Weights of a small self-supervised image encoder.
Training: adamw at rate 0.00059, batches of 128.
Rows from block 11 of a small self-supervised image encoder, named by matrix and row number. Rows with one number belong to one neuron. Each number is 500 + 25 x the weight over its row's rms, rounded and kept within 0 to 999. All counts start at 0. Numbers have three digits each.
After each neuron's rows are labels from the 100 images, of 14976, where the neuron reaches its highest value: "colour at peak" is the nearest of a few named colours to the mean colour under the peak. Only what is clearly more common there than usual is listed. The data: photos with spoken descriptions (Open Images, Localized Narratives).
# fc1: MLP up (model.blocks.11.mlp.fc1.weight, 2304x384), inputs 0-127
# fc2: MLP down (model.blocks.11.mlp.fc2.weight, 384x2304, transposed), outputs 0-127

fc1.256:470495474484461496487521528486469491482520495545483503488500530507504467535526518535527528491497488514472520529531517530512489483521494517494484495506492485483503480536467537493505461446502543492490504506504459510473467494529485513518559514548484522511484482513459469466472566521461508527508491539532519473531482476504497529499541515468483506519502507536462455500487479500543503476549
fc2.256:523546525528468462515536531497506445486549505533499497566495501527520508514509434504535495502541515500535465494537520474484509509499517503513547512462464504502550478516504522520499492477510494454509487478494463501460472509463529513495450511510480500559507520517545493483515534470516492532504490478517478527534487485487498542508480493510489503523463490493512493509492482499520463514478
colour at peak: pink

fc1.20:475484487476513509537469508521522545466478513463507483532532462524537529553525516499519452505489459486473461497493452519503520513484514489481486500565510431501513486504463540510511486511482525440483533497516452523512512506500467500484478475485499521496509513487494488475542515516498485528512474472482518492475453523481444512477483455501501518506488499492494467490526497516467471522548
fc2.20:555525503498509487526536503515525480509480482500495476500540494524504498558487504527489460459505473518472502505489495505502556517477540484517450503505518560523482469474523494475490566492472509529491490460440464472536490477497449548526545512542540469514480524539518566494511460560526489516493513488519469507484510531481495504485503487465513507511531501456470482476489510482490507473508
colour at peak: black; blue

fc1.384:491480503499441536455467522480486499518518497519501439490511504501483480484478530504531491451519489472446521486504489491517479506543509523500523502496561471441481469518538487496518527473521556489524476512470485524479509484466502496502514506516491522488498501547497487465510473488505559510481518493535495475488468479496493494496498507484511543505463518506501466489472529450511491525487
fc2.384:517491506519516522510519509492497474536526537484494502517562537525518523472522486434452446554507489501519519478513520487512526489481479493482518534444489537521476544451538485535477511501491518447492475513493497523516490550494485478499497500514497490528532500515514500518537504493481526471514442470481512548485500486477487445517527523530502453533508528467522508484443468499494518464495
colour at peak: blue

fc1.413:491482452469502517522490481482477502473491482502503545541483475506500563462466494529487488517518510496486524511523516499552543513500519507492512501511546523506515456523473531510525466562495520548491496499461543482516446485542495484487504481522508474556496510503544500491449493474517501527448502481504480509462509462464516504538507511458485480538502514527503499460479483461481497483499
fc2.413:519465458493472479504520538503506510474490510442463475456526549502549486495471471476488515503517509473489516516458486479499503527493508532499524526497571446503509488457475489463477495500480511510470498469536454501502483528505523497520515511462477531481527516509471476505446480477528530500496503501483542525511513496512482488496466474478509496464513538491483468498531520530505504500504
colour at peak: pink

fc1.608:461511527479483512533538486498479512500482510512490539486549472541558457537508521492522470519454491508496491465532468514496493504530465468527533454476497492529486509533468523510506516469502497499517540535501493527478483487479492487463487504493482494502524520525467497461489535485498539511513511489492492508489476493465449459494482469513517478508475495489492510524507469503494481517526
fc2.608:538463505515504518520514517532496470508510476476486501481517508494500482529526541535499458485506468460509542505483476495462501520516488504476488463516554523521488490483504509488497517472489521508529519500466528500502530463481470496513556502524502472519471495486502533524497461554451512512509468532497488505464513542475481512475460488504503467496531481492490481505523524477517520485556
colour at peak: cyan

fc1.370:446484490516460509478482461502502472533519480508446473513466532478527500509509511494439520535485554500504477504539551505506489468508459561490487461476496501531485464499510494483526484486522543509496483463443546467504523451517504537524506517494486541473515520488510515524514494533508519539538501511517514484523519481490478486527527498513520496505517557518484455487556532512524511498499
fc2.370:488459544513557534528448506528489492496516520471472509470505496506503520492492521486495485472527543489537490533515484499447531483459493523528512483506487494517468514535518521525498495522523461542527480492531511480520508517487483492483496511498546487557469458476505530434532500516478477486498521487463474494493480516488502475461504501504515474535537511479531455470505519503498488504447
colour at peak: pink

fc1.765:515505527497524530532434523493501512503518514496485479550511489521524501539479510554484511468527494487492513490494492460516518483504543525496497526449492484503527516536555473496486536514528480541484501473464497517518494512521491463485510511475471507502517488473543472485542550560515495474491491449535460507496490519514466523479495532453468514492508498524503492486485449478498488530494
fc2.765:512548485494474492462530485498521511485513492490517532485508539509574542547508473556524473505491477509510541477470475527539470511515514523505470454475504463509503494512425513487529524490505518495483535514477508520486475509489519523553538510538484499509536492459505491530514528505475489505502462471484519534546521472511484502500532489496525513441529482506473494519486517476498507492516
colour at peak: brown; black

fc1.17:474501487504483507505502500491446544481509468518514510469512516519547514525554489507479499511460486500529500516490526484568515491512495434507527489470492470542540477485496501509512462495498566486517481535518472512498537476531479531493524500508527532454513550483506535479512489458496468545511553548493511513502485513509429488479563474497517483517474453515523483481491475477490513459477
fc2.17:522488482501498555488525528521493512519540508483502507486505488541520485526533509506512507483510533471568535520492502486465500485490465535522480537481464541503521503501483482486514494513488548552485466485437481449497504488534469511545515517548490525450499504497499538517520490506457534471518521497519530495436519543483456528519486514457468532489523509465444519528505512500507529489506
colour at peak: cyan

fc1.94:510455531486495485491485535566508481498455480510532507476467500500508495519476503498529508491520515533485477505506505451508501531492517520493497449480464518497528463493471482502533506468492490517529494487476496508541469531517486506528536494534475469536493496517503506489465459465530501457521459515454468508479463512504455502517488474470496472475451501446490496423469510525505534467476
fc2.94:517511532448475469497513456512508526508536491504516494483502500473485474497527474485513504518468499484504509506519486466481527506486482516475522517473515495485507488493504521462520450485548520452498480495505514564550534511513494500507542503494474532491534540496526539488521505498482484490491509497518473497485500492519483500506416473469479513519461503502512500526502494558496492480474
colour at peak: black

fc1.66:480517499483506477546472475544504472524462493526552480512519504470528513524496564521515512477473507486444517475490530486516511509483503466511539495567470458509497499520495511489463483535559504466509481511497514531521514491494527490516529485488522506466539553481502496517508503493543499501497469474521498521489508485494461516463504500481534479531501503479511500528529487509473496472536
fc2.66:518516495517475512533532489534507493504508485453519488506503504507508516475552491531515504529486498485467475535439474532493492510515488508505500511459502473499526488507495514515521531473474508465514504474482507516525501509517452531477497473471478506480505528511479520500494483511534520458504478467485520499502533503507483466508528509511519496486502493461483493521456480486500523542514
colour at peak: blue

fc1.210:479468548509531545572480514502514526481546486513551506521523464521505506504513516526480530468511450452502518452532554456477512531512507555424483497497501482516512447500507496493500491490483535491506492465483497492507496488554494492466496512489528490483475540480566494477521513510485496468489548507509515499481533542513435514504517512521501468502520489490514512512468488525472488517458
fc2.210:498509535496500460476498516535503518533469517521515536547525506512526490501503507504502523494502450484496522445499486504537484480512528547479509503504500509507475517521495545522486522459479512548516482502524518505449494484463490486527517477533514510496507547524514464513478502507482482481456505515506499543538541535462455488455506463523523483502508494476517520472475511465508511517505
colour at peak: brown; black

fc1.584:476477470471526517524490518536510514476485513502517476517559537481493481490482517536508469498434511477477469484509475456537499553489476497468522523514488498447491511504495535545482474495547517507499501478501466495514489488497455463463511533507467499471465514485526474504464502502523477501471500492521555490520495517505504525514534472481506522477480463479482501507498490494521495488500
fc2.584:469511466474463579522506493496490454505464510484510486451499476519567531481515543525423506470530524489471476454484498551468470525439502520497495511467498511539531493466500436518520500538501534519505520505429448523538500539526494551546498487468465524456465530500517496539500486500492508452499542494530499482493479514468469455476498441481494467461500491506470489505464506499492537495503
colour at peak: blue

fc1.709:519516505471474498509517524474455478474486490483487507548488493537513555510481522511531519480484507490521492491456460472525479513487459533516446498483444518503495526463519480502507500508534477493508540471485504488488481472491447436497496542512521461518474484486502488493497511551479486503502488519503524456464502547518462475507511532459482538475549483521509505514508489547509526502489
fc2.709:505533514530473446497494468532496481488488450504483519556505514463485458511486487445545488536545500470473498539500499459535475444531489494512522518524503533506506491493471524465498537487509524455504526528541525564526512494532479493521463502512480488519528481490427506536492549525469485490509509502517540511504533479514451520516491459481487492465442507512508514504501524505502484474496
colour at peak: black

fc1.682:486510511494501482534489522578549496484481497494568476506497487508557516527482560491496488469474546468493500479485531494514483524513490464484519500524514485478486487508487515513468468484565486488517548509500455519557519533470474460513525506456487486476528525435527515528484524484506496491542497482503528480482512443471494521515497498517486504522514493452501476511528515517513513531517
fc2.682:494520480490510524507558447520497493498486488458533475497488501501540508468541500552467497460507463512503505554494510543511515507493493494487490519489507465537539467475494485521524531500498523456473474493483516535522509515513521521500499488522484491500455515485488532532500461507515512487545483501526483470464516505512508481507493473471483507476501511467468474523517490469501466475533
colour at peak: blue

fc1.143:549487510471467447488468489530528510508496510513498470566511483466476458476509505526502477461469513480533502523517521523541476515507457505531501503531516498483517489487509528520497476440518508492497514529489461531517534534497534461483520497484487494470493522457481473475501500533510490479472492531505526497503495458496491543509521527482495523520480483475491513496502487537558520521496
fc2.143:500530465492442465512514486479510504513505482480491472513475475522585483471518481513515524509505501486474523512471479486536488506480528477440513529468507460529502514502510507503567509516504523459484516464468490560513502563534554502533535519469499529469475533482491467520527450499515519513532481512470490527495473469514470495507480508506490487475504509474463500510484498507505472473500
colour at peak: blue

fc1.169:497487513516500483455509478520537495466533480489499476487455472502484518521508475508537490513488474509509486468455460499515541540509549499543494508535514525511549495503509497536528521521541524501514505546491486499519470495510512510510485487503482515501480486500452541515529486496510510529474493513491480494496466510516500505489517478508503504490525537487497512507544490527490505496499
fc2.169:509467521503558513508517475481517531493538552546497528476501479488507520521525515478494493518490483493507494487539465500491476491475486527536456493508495541498500493512555495490514478501511514562532467539504498500524520528487505497536497540526487463501490457525527547519552500500505483546531487528522500506491495521474513475485517521529470432503491476503509544493486553499502544478456
colour at peak: black

fc1.471:565500524488496508522467546494528566477479498467512485524546487512487522478530533517517451474524458516497511517517509471485523489528482532504483481490489503475520540482535508523504483510510461493473492502484523498514505517594459449499480542508514491492511502490516477448508528515539495519521503496511499461474489467526494521525491515466509524514508471512480495496492538453516525531495
fc2.471:548526508475472506466499495498500541510467525497518538476537483484524510506500522499485470485484495473442562459504519501517503537550520564482499458509520510517516493494473501496507571478517524504478536459461483559527462508489559530528490490484479521469509516528508479528462539493509523509472511518465522522539553481498471503434562511509530483487490487523476496489511531507537488511487
colour at peak: brown

fc1.239:488515513512509474505451517557517492521495521519539469488491482479502504528469515509506443496467486494478531469475507465526483510509508524510451464522514483484489476452472489501462486493550515481497519536488494523530506513483506489500533546482494513474550507505510476502516500481542484440504502501490503519470509498527475523460492525482518528491517548455502476519484537489534491504526
fc2.239:485533487488511481535497439513486482522487511459517503493499491507509476479517485549484497461506512461468495520492523483496491482551484467530503496494483472479554490471501483532520497481518482459496532500497498510488522562511524483479494540486492506435476508499468510517503492468504544500530495467504537512530513514541491487509496508484487525519496494454503479501510498494429449524504
colour at peak: blue

fc1.379:483512477526466533504502499512563499534476492522476499547501456509528496523522549532465490486507510521437494476525501469487506526513503503513520538516519490498498532502524455497461484527464479487506493496456538534449540502504453504535517533521496526495541518476503498495563500499498446456479431481483498490491471504520474514521528485480520495509489470479480482531511483504476534488535
fc2.379:514518487495499485480502485518451487534507498539545529504498500513478582490557474503483509486455511491476475466447494511479502493519508486488459468507504528448512527499515478472502546508556489527528507454438485494426489535461522489537470503504496516489483504524498544523527511507496507507476508493479519486544501479493501519449489527510506449484459490540508463508548481498512531454479
colour at peak: blue

fc1.644:484536470520499525480476515486483495504513475516503475448522504488492499500461513530521488556487477537488463461512508531519497518507476490564550514537512509513538467495509490549491495506474513516489484555461500545474480535491520506535490490502529528500489501542476528520467462521481523498494534503486474546459489497507529507523519504499437485524490539520478510448496469505499508530528
fc2.644:523480492480535527436508491484485496539501546505513523453503485491494529492504496515496483433473533531477503516556501506456454523522458506513512497505471508467551514493478457470474449521493490519498519492466521484505459454519485538506522505491500483480517476516514483522499497521523474479498535520507496480499580482474492473495503500474497500505513447496475490542478515477526503529497
colour at peak: white; pink

fc1.432:554524524522507520499488508532510460518531531461497517544473487448501528507467519508542496482512456520492466475463517499495504510511524523510495497508486540498491517561516468486493515514525527480503518471496472502508466518545477487509516487503471504517525475524533479435515525481511510493519549504486495511477511495531474519535466486482511535477473463490488491495481492524521517504479
fc2.432:497564511491523472460500517494460513504496501508554522487504473494530480480511447485496478488518473535471523485500493541508443543513543501485544467492512468488478492497459504464497511466505507499503485468512501546528530508511548532521504506486474473503510523534500481544503527490518507487493492504472520497536465465515458548498499496516487507460451485497475493502496465482530528526482
colour at peak: brown

fc1.282:491478488523514505522499515488506510487453539466517532519530459502506489519514547493515477484531473520513512522456441473507535514530505504508486483479485512515504495488515494473523498496474497507497496483515515469524516514475491497496466470496502555544548508488514529486505531423474472545498482501507463534454534524515476479529482479502486427508524454506498502429453509510488488544486
fc2.282:503474457515494461474459501514460527501474494522551484522498506508499491490478473500523477486514477512445490521516475512524495509503505495505529471462498437468543475527463518484538526477475507508486528482503491518501497551476545484534543480492470491475551536544485459542474510468491481462490505497489532530487529515525456491481520481533545546440536491488496519507498503512512532506490
colour at peak: white