config = dict(
    arch='convnext',
    model='self-supervised image encoder',
    dataset='photos with spoken descriptions (Open Images, Localized Narratives)',
    train_examples=203450,
    image_size=32,
    crop_scale_min=0.3,
    horizontal_flip=True,
    translate=0.06,
    rotation_deg=5,
    color_jitter=0.4,
    cutout=0.25,
    method='moco_v3',
    isotropic=False,
    norm='layernorm',
    hidden_act='gelu',
    mlp_ratio=6,
    inner_norm=False,
    patch_size=[2, 2],
    depths=[3, 6, 6],
    widths=[96, 192, 384],
    kernel_size=3,
    projector_hidden=1024,
    projector_out=128,
    projector_hidden_layers=1,
    temperature=0.2,
    target_momentum=0.996,
    init='trunc_normal_002',
    residual_init='none',
    optimizer='adamw',
    learning_rate=0.00059,
    beta1=0.9,
    beta2=0.98,
    eps=1e-10,
    max_grad_norm=1.0,
    max_steps=3200,
    batch_size=128,
    epochs=2.0,
    lr_schedule='linear',
    final_lr_fraction=0.1,
    warmup_steps=160,
    weight_decay=0.2,
)
Rows from block 11 of a small self-supervised image encoder, named by matrix and row number. Rows with one number belong to one neuron. Each number is 128 + 32 x the weight over its row's rms, rounded and kept within 0 to 255. All counts start at 0. Numbers have three digits each. After the name is the row's rms in percent of the matrix's.
After each neuron's rows are labels from the 100 images, of 14976, where the neuron reaches its highest value: "strongest on" is what is common among them. Only what is clearly more common there than usual is listed. The data: photos with spoken descriptions (Open Images, Localized Narratives).
# fc1: MLP up (model.blocks.11.mlp.fc1.weight, 2304x384), inputs 128-255
# fc2: MLP down (model.blocks.11.mlp.fc2.weight, 384x2304, transposed), outputs 128-255

fc1.4 098:145125122181127115102120118134088097140185156093140098097165118101139166166127133127144169150094166137156075116116127197182127057122133076088145134161088093127117116079166180153182090142089150121114099122153142119180097134149110185130057117107024182090104170134141159086127120177180133110117087161126118140162191166081111081079097165096125119174156157180107129153089074080147120113065
fc2.4 088:121133089144079097127106104112132149096128237131174146143153147124099159096189131155093112174145118099088129136070130127182147183102128153170170102097085123095133108185099155129169163151110156104152203064144147151117153154142089146102153134129157130171098172145117142148095124194148122136128112054114086127167085158180133113160164144130138141128134089112095125149165142082122113123097
strongest on: text has "black"

fc1.375 096:089163079181081121105042142088119172192112177090164104146178071153103105135131163115106156129080103121124134167127148144049142167142122108173118134121120186142112167085145108176142115125135144126167112025150120113133204103105097091139150140164102117119114138135168123150157112103096136088141141133088115129177125192118128155174091126113089165117079169104145092086152098121164117144148
fc2.375 093:115127126166116094100178105101139156143163177092134108146164174086150136109201155173151131096156173140149100093137102166129078131084182080152137099078123189098152156111155199111140121127165142174107127122070141099081100161055147137127155184149077132162099127118061055103177151099184118125113123123080117116141117082076172147168157127108169179094114133092096100099178124138099153098125
strongest on: text has "dark"

fc1.392 090:186161147147139094151106148156086145186123121122073133136101155106143107111102154188105150157132137149094160189119179190155174132171086106182129117069158113140120163112178152167169123117155069107142131162102140124143157165103140083162129105121088165106100144160120114123112158051059097106163132155144139128083114079149114097114117123148114043096113189108145089170130091118095120109170
fc2.392 099:164160101129141092126163104111105132150148104145155156138099093135134102130126106164109135187105173144125162106162169073157137055122143123141081132134113140131141124166151184175130124038150074059092103149095155126157147094154152185098168102104132134124148126124128150078159146136117150132161096086097139133111141183123056154108061131089139098141102070163129153149098177095082099125110
strongest on: text has "black"

fc1.12 100:144133167134075163150177125061134146137124087121121075166101115133135091112127112134183139164109110164081179116097152144110207152104118091055099194141117156130145146130060074104098097132173191099122148156091091157125146125121144132110131126122122137120163118115087156084139097117117142119100146126151150071127160080169079137184080092150128131153112140147093070099163098098163092148160
fc2.12 088:109150134121126143116128151177179070158132155095118115134098157150099184140124087141116150134152119108099158146138097165217104084127116098113126141097089136149097125080086075163185137063176084191150171112123121112100136085063146103204097122137123139139132131139157097151070165125048130157119094164100183145140160104094209121117161169184133147138135151099084127144149069123129138164169
strongest on: text has "trees"; text has "sky"; text has "grass"

fc1.153 103:137108128120131129142171101144104066222094137112099124148113140205071079148096124129177129100103121164156120141128122180186088184111133110104113118148160075106184119146115122127108140165139143148130072129144053130158159092146179088245067150132092062057092151097126164186164135143126103149110115123149108105116144102130123117130124100147137094115162115134160108151133166161092146193087
fc2.153 104:165166150107105151082134163188096157028123137137131143176147138191102119096133176073094098140156137177158138098098149104103080109164169169094164117114144157101161167163096103125129210156134151138169129159129140175150160134104095166093149114124174107098152115096074137117084183060108148107085163172116136081216080123076168136083134182123112185144100089169176101075120183090103124129131
strongest on: text has "sky"

fc1.620 091:177156123155130102094141140131146180193133144152124142129156113041113143156111134132129153115139155149068186192137181088134159102115122114169141133156126098167102132159070097112133175133124150172192122174137132120136173102146155116121100165116144127154058199159115123130160135111155186124149124183184154058084087075127126179140159131075112095093150118094152085097140127101087192092140
fc2.620 092:202170143183183094103099104141074158145178117159080057111106145104127124164114173051176166119132096095210129107180113089112154114120117125153119103194065136138159129115103173144116095168117140137116088126163155093115128129173116115153148189110163147045158129124088122086116124128146128100121135163106146148104141122108107082105103114124141118155183156156124124177151117112109162105114
strongest on: text has "sky"

fc1.699 104:111107201083086131216125130152034135121127091090118148123143127117136155126105096172101153141124146070086090078141171110089104158099145126128125141132173153102065157085097212098126184177146146141128118106141148109131165134121141111075180100025104145156136147160159110099102184196133072135052112134115121090118176075123132129178109107136197058134181127113090108155114121110108158131128
fc2.699 091:148131101113123133157180164086120132129140114146069084103176165057134136126175132066142117105140121131105173137160076106145052152143129102134137140067158157119141148164118136107074101168139164146122132188113116139152193087121155146137121199151150085099128112131113129110184109128062090106120114076104124118154164082093127104087100155096116160142184055083174162117130111071135166150128
strongest on: text has "trees"; text has "sky"; text has "grass"

fc1.416 096:203081116131129079135129078078115116211146075147155109114145136094099164173124163121139116129083141086091151104083087141130113125163118144091104130166185101180076095197108151171119129137140163116107127106104052157133129115150167171136149139116083150105159122151097149144097078144097125117128080148164119127139146092152115123190138148163146116102184173148127084128169086127138126151131
fc2.416 100:135107121125183163074046124126125173122098145183131120142110136135126117167158160110116166099160104136137082102131122093152146171131107120136191092137125147143101107127090161156094140178155153158150078119170091131150159133167123100178097178091148113095152173140077135099114128086099187124109172182087104152177145166125140126103097133159141144147127127123096091176158135141124170123196
strongest on: text has "sky"; text has "trees"

fc1.191 097:197141101087068189123146112135098077117136126144151158133147171093147146059113093186090126094183151097183118139128105132135080105116135082144161130104151096160084100091172154145134158111138173092117137146152079126125151132146144172158106206077102126158081128086049133127144104154091124121165127129143089124086170114208074078076159127118135141162068066117117117038158122092141134109111
fc2.191 102:221132133115124154105203058137106084127136068156055127142152158112074107152136133061074172136111111179162134107174139147074141101083078134124128166113161167101123189121149116109136159046132080114152175132124057142119160122161155108114173080091169045104087109182079111136143149087121104112149163178148101118116095097137065134103112196158143166104056149133113094092142111048150088150097
strongest on: text has "trees"; text has "sky"

fc1.361 101:114109157162130107163114145123087129128092136170122173175156117077170148165127121138161116170132090192062177117088128095120074131124121151152072143150123132054107162132110158077090054099138176134088126089106110149120162157097140090110113155133201097114171155059093098157117156150086160151162062132117142137094113148107093124127124146139150112080155075096105121126179028049152133152138
fc2.361 109:113091102104161114111167169094089130114083165132139123099124147122131106202141151095154075140124133100116120161126088144161165129174197106150161113100171139171113127111196155199129109070129152122105104114177127127085097132091126110092089185117125186093144158130148084110076143197122136131105154113140123128135157084116129124215075161138146169138139142165076113152123154162120154147130
strongest on: text has "trees"; text has "sky"; text has "grass"

fc1.93 091:077098134145137163131178125132055103133163149157181146161118126082118153132164126165151132150114087133098195210135176121182099168090127176097127113074102157106122156127170086149131167120148160173099113106132115102121084123126120105149143089068088162165072115158098154167178126122114150173116149167142190109051159176096114183175079092128054123103164129082105087106151099098137094143148
fc2.93 095:159080094152131143130126163133135116161089104100153122106086088145106145167145166103165094104105144139137100186147165111091141097124141085126085121150137134089131168132120151158137116197161102082131129173120178121164059126136154072119137118134145112116075154137165085166120140149122177134183122141170120150160126146144109134144144084105132123161142106129114136115165137140151092103180
strongest on: text has "sky"; text has "buildings"

fc1.330 098:124104114156104150063142120156121145124132168083192136154168115153165110105200174154110151104120138120172093150159074135124201192078131108135163078138121148104149155161090163130146134112130155098199066136139068101133161137125143159122095118192058197109167132148172113116124186126132103153106186125137092119145172124142087127085082157122125161117120151171153090133175165109129118118091
fc2.330 093:123140166079126113166130183189130175146142204156176155145132133174196150169158104120100141164160103114158083088139116106146123158059150119103129145100084102168111147125089177136131158110129161115129112207108151063121192154120167154125129085120113159112184146133136072117141142128161146133154084097159150143172134081104163155176178120117132161062103133128108133136134144150126119155162
strongest on: text has "dark"

fc1.59 097:097104140118113095158198134067082146068094217158084078159103083194143143113122151115112143125171134182166061114129155115155139168138132116134063095145107117143123142096166171081170115152090129168130078065153134113158092136157098159110075042110110134105144159064097164044121150152134123141176053098109115064146150165127136114098149135112167094143127120170144108065098118189130102162153
fc2.59 103:156145114155103130110147084090134114129172066120101149130120109125132129063148100213091131147102116172062178140125094107170122173185177047100157099174146130148160148100117142094149146193172154198136150159149170152093167206082082183140130130120115115168090112153136150140131117147051162150140123120130113161104107095179092121125163165157128126142132137073107120094136087128075119135138
strongest on: text has "black"; text has "wearing"

fc1.8 108:205150128187163144154097103116102142198146147124138095076045102109139141151095148102199190079103127129155189130109148148125118173129137099033068141132206133144170117138125148155097134130141131129130121162167135113144088181113071151153066115111105109065144125106139149183101121140078128139131101146147140173094069107116154081137075096143103136119140087173147161165117125121213109152124
fc2.8 110:110129127064142131157130103124173117066185120098168100166119134091108135142157173171091141147137138141113121126136094146155092161164100125101136095106128129124128122150125152113109105118119104154202082132184151069092132116179131123142124108090132147107173098094101057184090155122088182124115090053111108123137138141151127063157178068156150167120166111106121131098125115127114102089067
strongest on: text has "black"

fc1.493 092:115134089113107060156219200112101138088125132144097090169146117166114150116137092135134100122148127099048089075136174134085138166133145121124111071132102133073114168105133104124103115139110151185125114098169078162136100146123110104132109179070076134138116129144131133128084117115086075176104109136196099087123142132116119072167116141141092149097094123090106068128109081135105117095127
fc2.493 094:162170112183084122105182163136153101087116146111147110178156124125108127101124087157156136132142131132079138144161107188092112153124089119126116175097115119198187152149146073146123134147101188102125153170102106115087107198106172102126122067221116153104117088174132149167153127142152140146086097117101125173130121105164132113145180121116143103094135167093150128057115125094112114105066
strongest on: text has "black"

fc1.186 103:111118065090124139132128145139139133150150135110095148159100080117110083216109172157123131093049135091113144123141127127113037122136102150187136124075114171058082134157188159100174174136128154110110145162161116122159146119140102153105148085115141132135154109147080146139202102124166097141105145101081147144113083054143121168115125109149140156143137121102099133129219111162142108113147
fc2.186 094:093115116179095150171114131136166124120125093114145102111142087198082092108138129158177164179142175137119185111048085138188103145102079141120135178101109081065121153144183094144151107139125161102131148164123153146094102118156160132107096131141137188195103094169177115199136132134183147178157156180098063131163102121138215058123105109150105087105103177094163138100141118120212151152078
strongest on: text has "black"

fc1.733 092:111099098121097114093159125149120188130079154164063103124166179066139115125127171122104110107129104171116044125096182116172107141123143178126111167182159122106188174120178139101130131189132092089164104144125146105134170065122118135165187138091142137189100143149161138096165139136121125167162102089106140178143161131159028114120126173067068151147120170120100128106130137185119035105071
fc2.733 094:124083137158081163107116150150131187193072104093197131129139156110108145170103177143159139144166144133157125123099151119165081065110153087076103113163111098112101187156104077133161148140135147137112132107158126151093140087109130207128157110140090090147157166145094115138159072096105104081132113113082111138148121144160105157068146107185151121167166126183122114156155174130132116079176
strongest on: text has "dark"

fc1.751 093:205163115136136145083158185133006105135143121111126110181140109103144129144119137096076143163100110123168143154091118092169134124189069098112168147100146133084089142130154085200104115107112163177065120131088166127084137205144145134165158129151179154120115050153127126056120156131137127203139099165172106113137145127118118137168109186115129159140096165124137132120177116159106167105079
fc2.751 099:121101143086126194155136150132048181136159161122157207142148090128133086074131139124095150160104112128122150110113168162148185133162097165131143171157129153133113103139131143193141145106193117070135106105107148140139126135096108105148115124078119108128113105151184132151154132108110126149145160163096072158150120105138178105079107108130167119155128197164086114098101108159152107142127
strongest on: text has "trees"; text has "grass"

fc1.647 101:144129080122128130144133108139173077140143117165121129141166138162102101151105155128163069066067113119151142125154120138204135142102112173103128146168154144119111155174153154151133165115132167120077116176098120172110196134176184113198091160167151137134078121086113110157162177122065109170155135148138158138173097170102087123146109147127174090164153060157103123151183134189114112170156
fc2.647 109:125138159096133191090123102164160139080174141180102088160159154152150136079122167173175114116148141138136173108131129120120113133100147139111197122153113107087121158102143125116143189119083162089080174143117080131126185121156066135063119077125110119141054102146204097125170154084105146145101184133099136122137142148090186142088167176094105117087093055153115202147118133097165108108006
strongest on: text has "sky"

fc1.5 103:161136119104076105198145152147119088077180134151132135144192149164152139110146191173131094147107117104105131116124169163174161160145159117161097168111127169105097184060118081096131120132139179105137068176166135154140128159146089065099177121067138117159087160126143134139135103130110122116067173161107046060079109142131162186166151171142114123143102122091111110138074164099141111153073
fc2.5 087:151126139105145072127125051143194075127099143100112130124154139154153160123165161139077123119133125100133095144142092154111115123147102101148158106119142166155119145132152134096074087127093102120157155079105061127155083100132102122120136141144200109115126138130169169118126138093160141160178138166044100190090144120120111126173112133105150082162107182081118134097061171094162077060111
strongest on: text has "trees"; text has "sky"; text has "grass"; text has "plants"

fc1.178 102:157142103181058116086114086130150155149097125166173089121123124124151071126141122084118164098121141168106128127144108101167148172144084168160121125166124126143207127142101163080122154145103141103162072141169119106113099142111184128182144121155092141160142104110141160117116088138161188186130132150094164124112148164153160127105145117142031163127071169118143155146153110164208072153134
fc2.178 107:149133139089165115137125129144089185082082120071159107141093171094151121125114192086102062129106140170126094109162161100171131095053078121171088100123119162127156120169120145134127131061125100180161110160182169073026123106132128126125180112093172111153132131132098060118161119137086172135138129080129111055083131130123088175122106171123200141162144215158080114113167135144088132092172
strongest on: text has "dark"

fc1.65 099:155135132144198134189091070127090109109169122102179131146161109128131107162154105161132170068137116071109158085109113134153105130158124143155148088093172147110149152112109129105111134131143141122167088114097112174133152148125097110119151135116147136143158164127115079116100210116103185149088104124081137168188134060099120105147131102151107139125085124084122124215105150116174123063132
fc2.65 107:101165081147136129092069121130126186127167108104176139154081109151135186058122099159166123176110108129123152092068038106114129155160101155132175164119171121140123180161147136144109151100111122143185067118125142125142167141132096201189135116109172140098115110167087128163085115142106155127127197161138119185191153124135167102078163114144114117075138090100164102116104114071167118162116
strongest on: text has "black"

fc1.81 108:107132078103117089163107173142102148101133102079085116187161097150085129142134062102097163126110100148124099109110137144106084109106140141146159144128175110137175121065151157138108120145140161163162139072139113125138074125145121083136093131085140068203141083139149146161079115181112104103136050133141092131190127067124125081161136125176105121095089132133083134109128095171091121085131
fc2.81 109:129196114117152104064060125125145118179151132110107157146107092123116168148165082094128168152130143137095121103127138103146173097149108099083123152075184076215180149092129127127193129156133121143131124088156112093108105065077126127112134129106168127130123096169136135133096073069117140132115138077155066168062138156090204138114177145206107114140104112070130142134108122134119154161097
strongest on: text has "black"

fc1.434 097:112135128120094135075126147186152085121120146158139174136086135114144074131072084186175172182187139139122209127140107194149189132109115104103151109114110215151122139133136147095124114136077172115160049119138162163107177167076090139178105160066167127106118095117132180107118190173118138076169172101105123078144134125117122100137128111148080153103083180158077157079196063144172155137090
fc2.434 088:098073122083125122120112121113107140082168142085131141073129167154116131080072096179109151115087148096086161092155163130110112097146099103153168107129136120137108142154146144116087112074043175152087114154178138111167085169147173154060133069121143097061146185099135084129140217117109107107136115124110091146121067099110219120085147156140101150119157173123127122112146136093146134125174
strongest on: text has "sky"

fc1.244 102:107105098184093110135127159141152162164137104056107096142168076170116154116164167122137099042161137137090159161151143164125178177125143108177133140106110109124185139103147150149126153138082152055136101124178135123161139169155153116126165129129101124143112122125106126120111145129138153153151157128117115120112085157178135194194126138146087134140110130148155107106155133125144121079093
fc2.244 110:138144155104211120090121110176130148125146177055129068100113118140160116103137119148126088073116164136146137118134092186103125127121146123144151117094094124115135088146106134145153097078094156181144159160107112091093142126109164145178117101131055086133152129140127101085178126098131185150108112082131129081111160062102220128138145147053092153082136122127066132136178144172128103121172
strongest on: text has "dark"

fc1.111 107:098109108115087119169146172145102107112156102151112107159101125184108149152079095175192108137082115106090110175104121104096059138099136134136098137088192167125071143094152136108116165075149103100150116162085145139164130174146161154170140164137118131119079175194092065158144097127141136098066152090121175142114131040112149087176116116118129135154146145103125124086185174146129131119086
fc2.111 098:130182141154122089134135107140119104124151143085155148162140180088121137046122075181096125181074145133061159185107125119136135096150125150121185113115091123128160141063134127091135101191075118088094153153061098129134119083098117111083045144085119145144152091105186164113098067113173120170147110103093190159120103141142169108097191206114099128097157108075131163065125148172147123144080
strongest on: text has "black"

fc1.464 091:119127080097131072114134105145101119102123117157097099136100108095091179149188147109072127113146092178143088162115156140132132129083119187088061167173132098107114126135180101128067139138080169114186113119189144132115126126142145109135124100181101175130104102076111112167156115094131182140135114179160123122096145151167136121178117114108067158135078144193140128115122120106153107106146
fc2.464 084:101119145173183087088159080107078191083100127134143100131131116071126114149084176091148119129158121111085130157111148110105072114075153130188093133104101131109166080127162159142139060157140151129195167134155158112121132086138124132162091103137153139148179148139120070171086101093091139124160094171093143105107158079210157092199101147121152167163163140157146125113116152122067092105118
strongest on: text has "dark"; text has "man"; text has "black"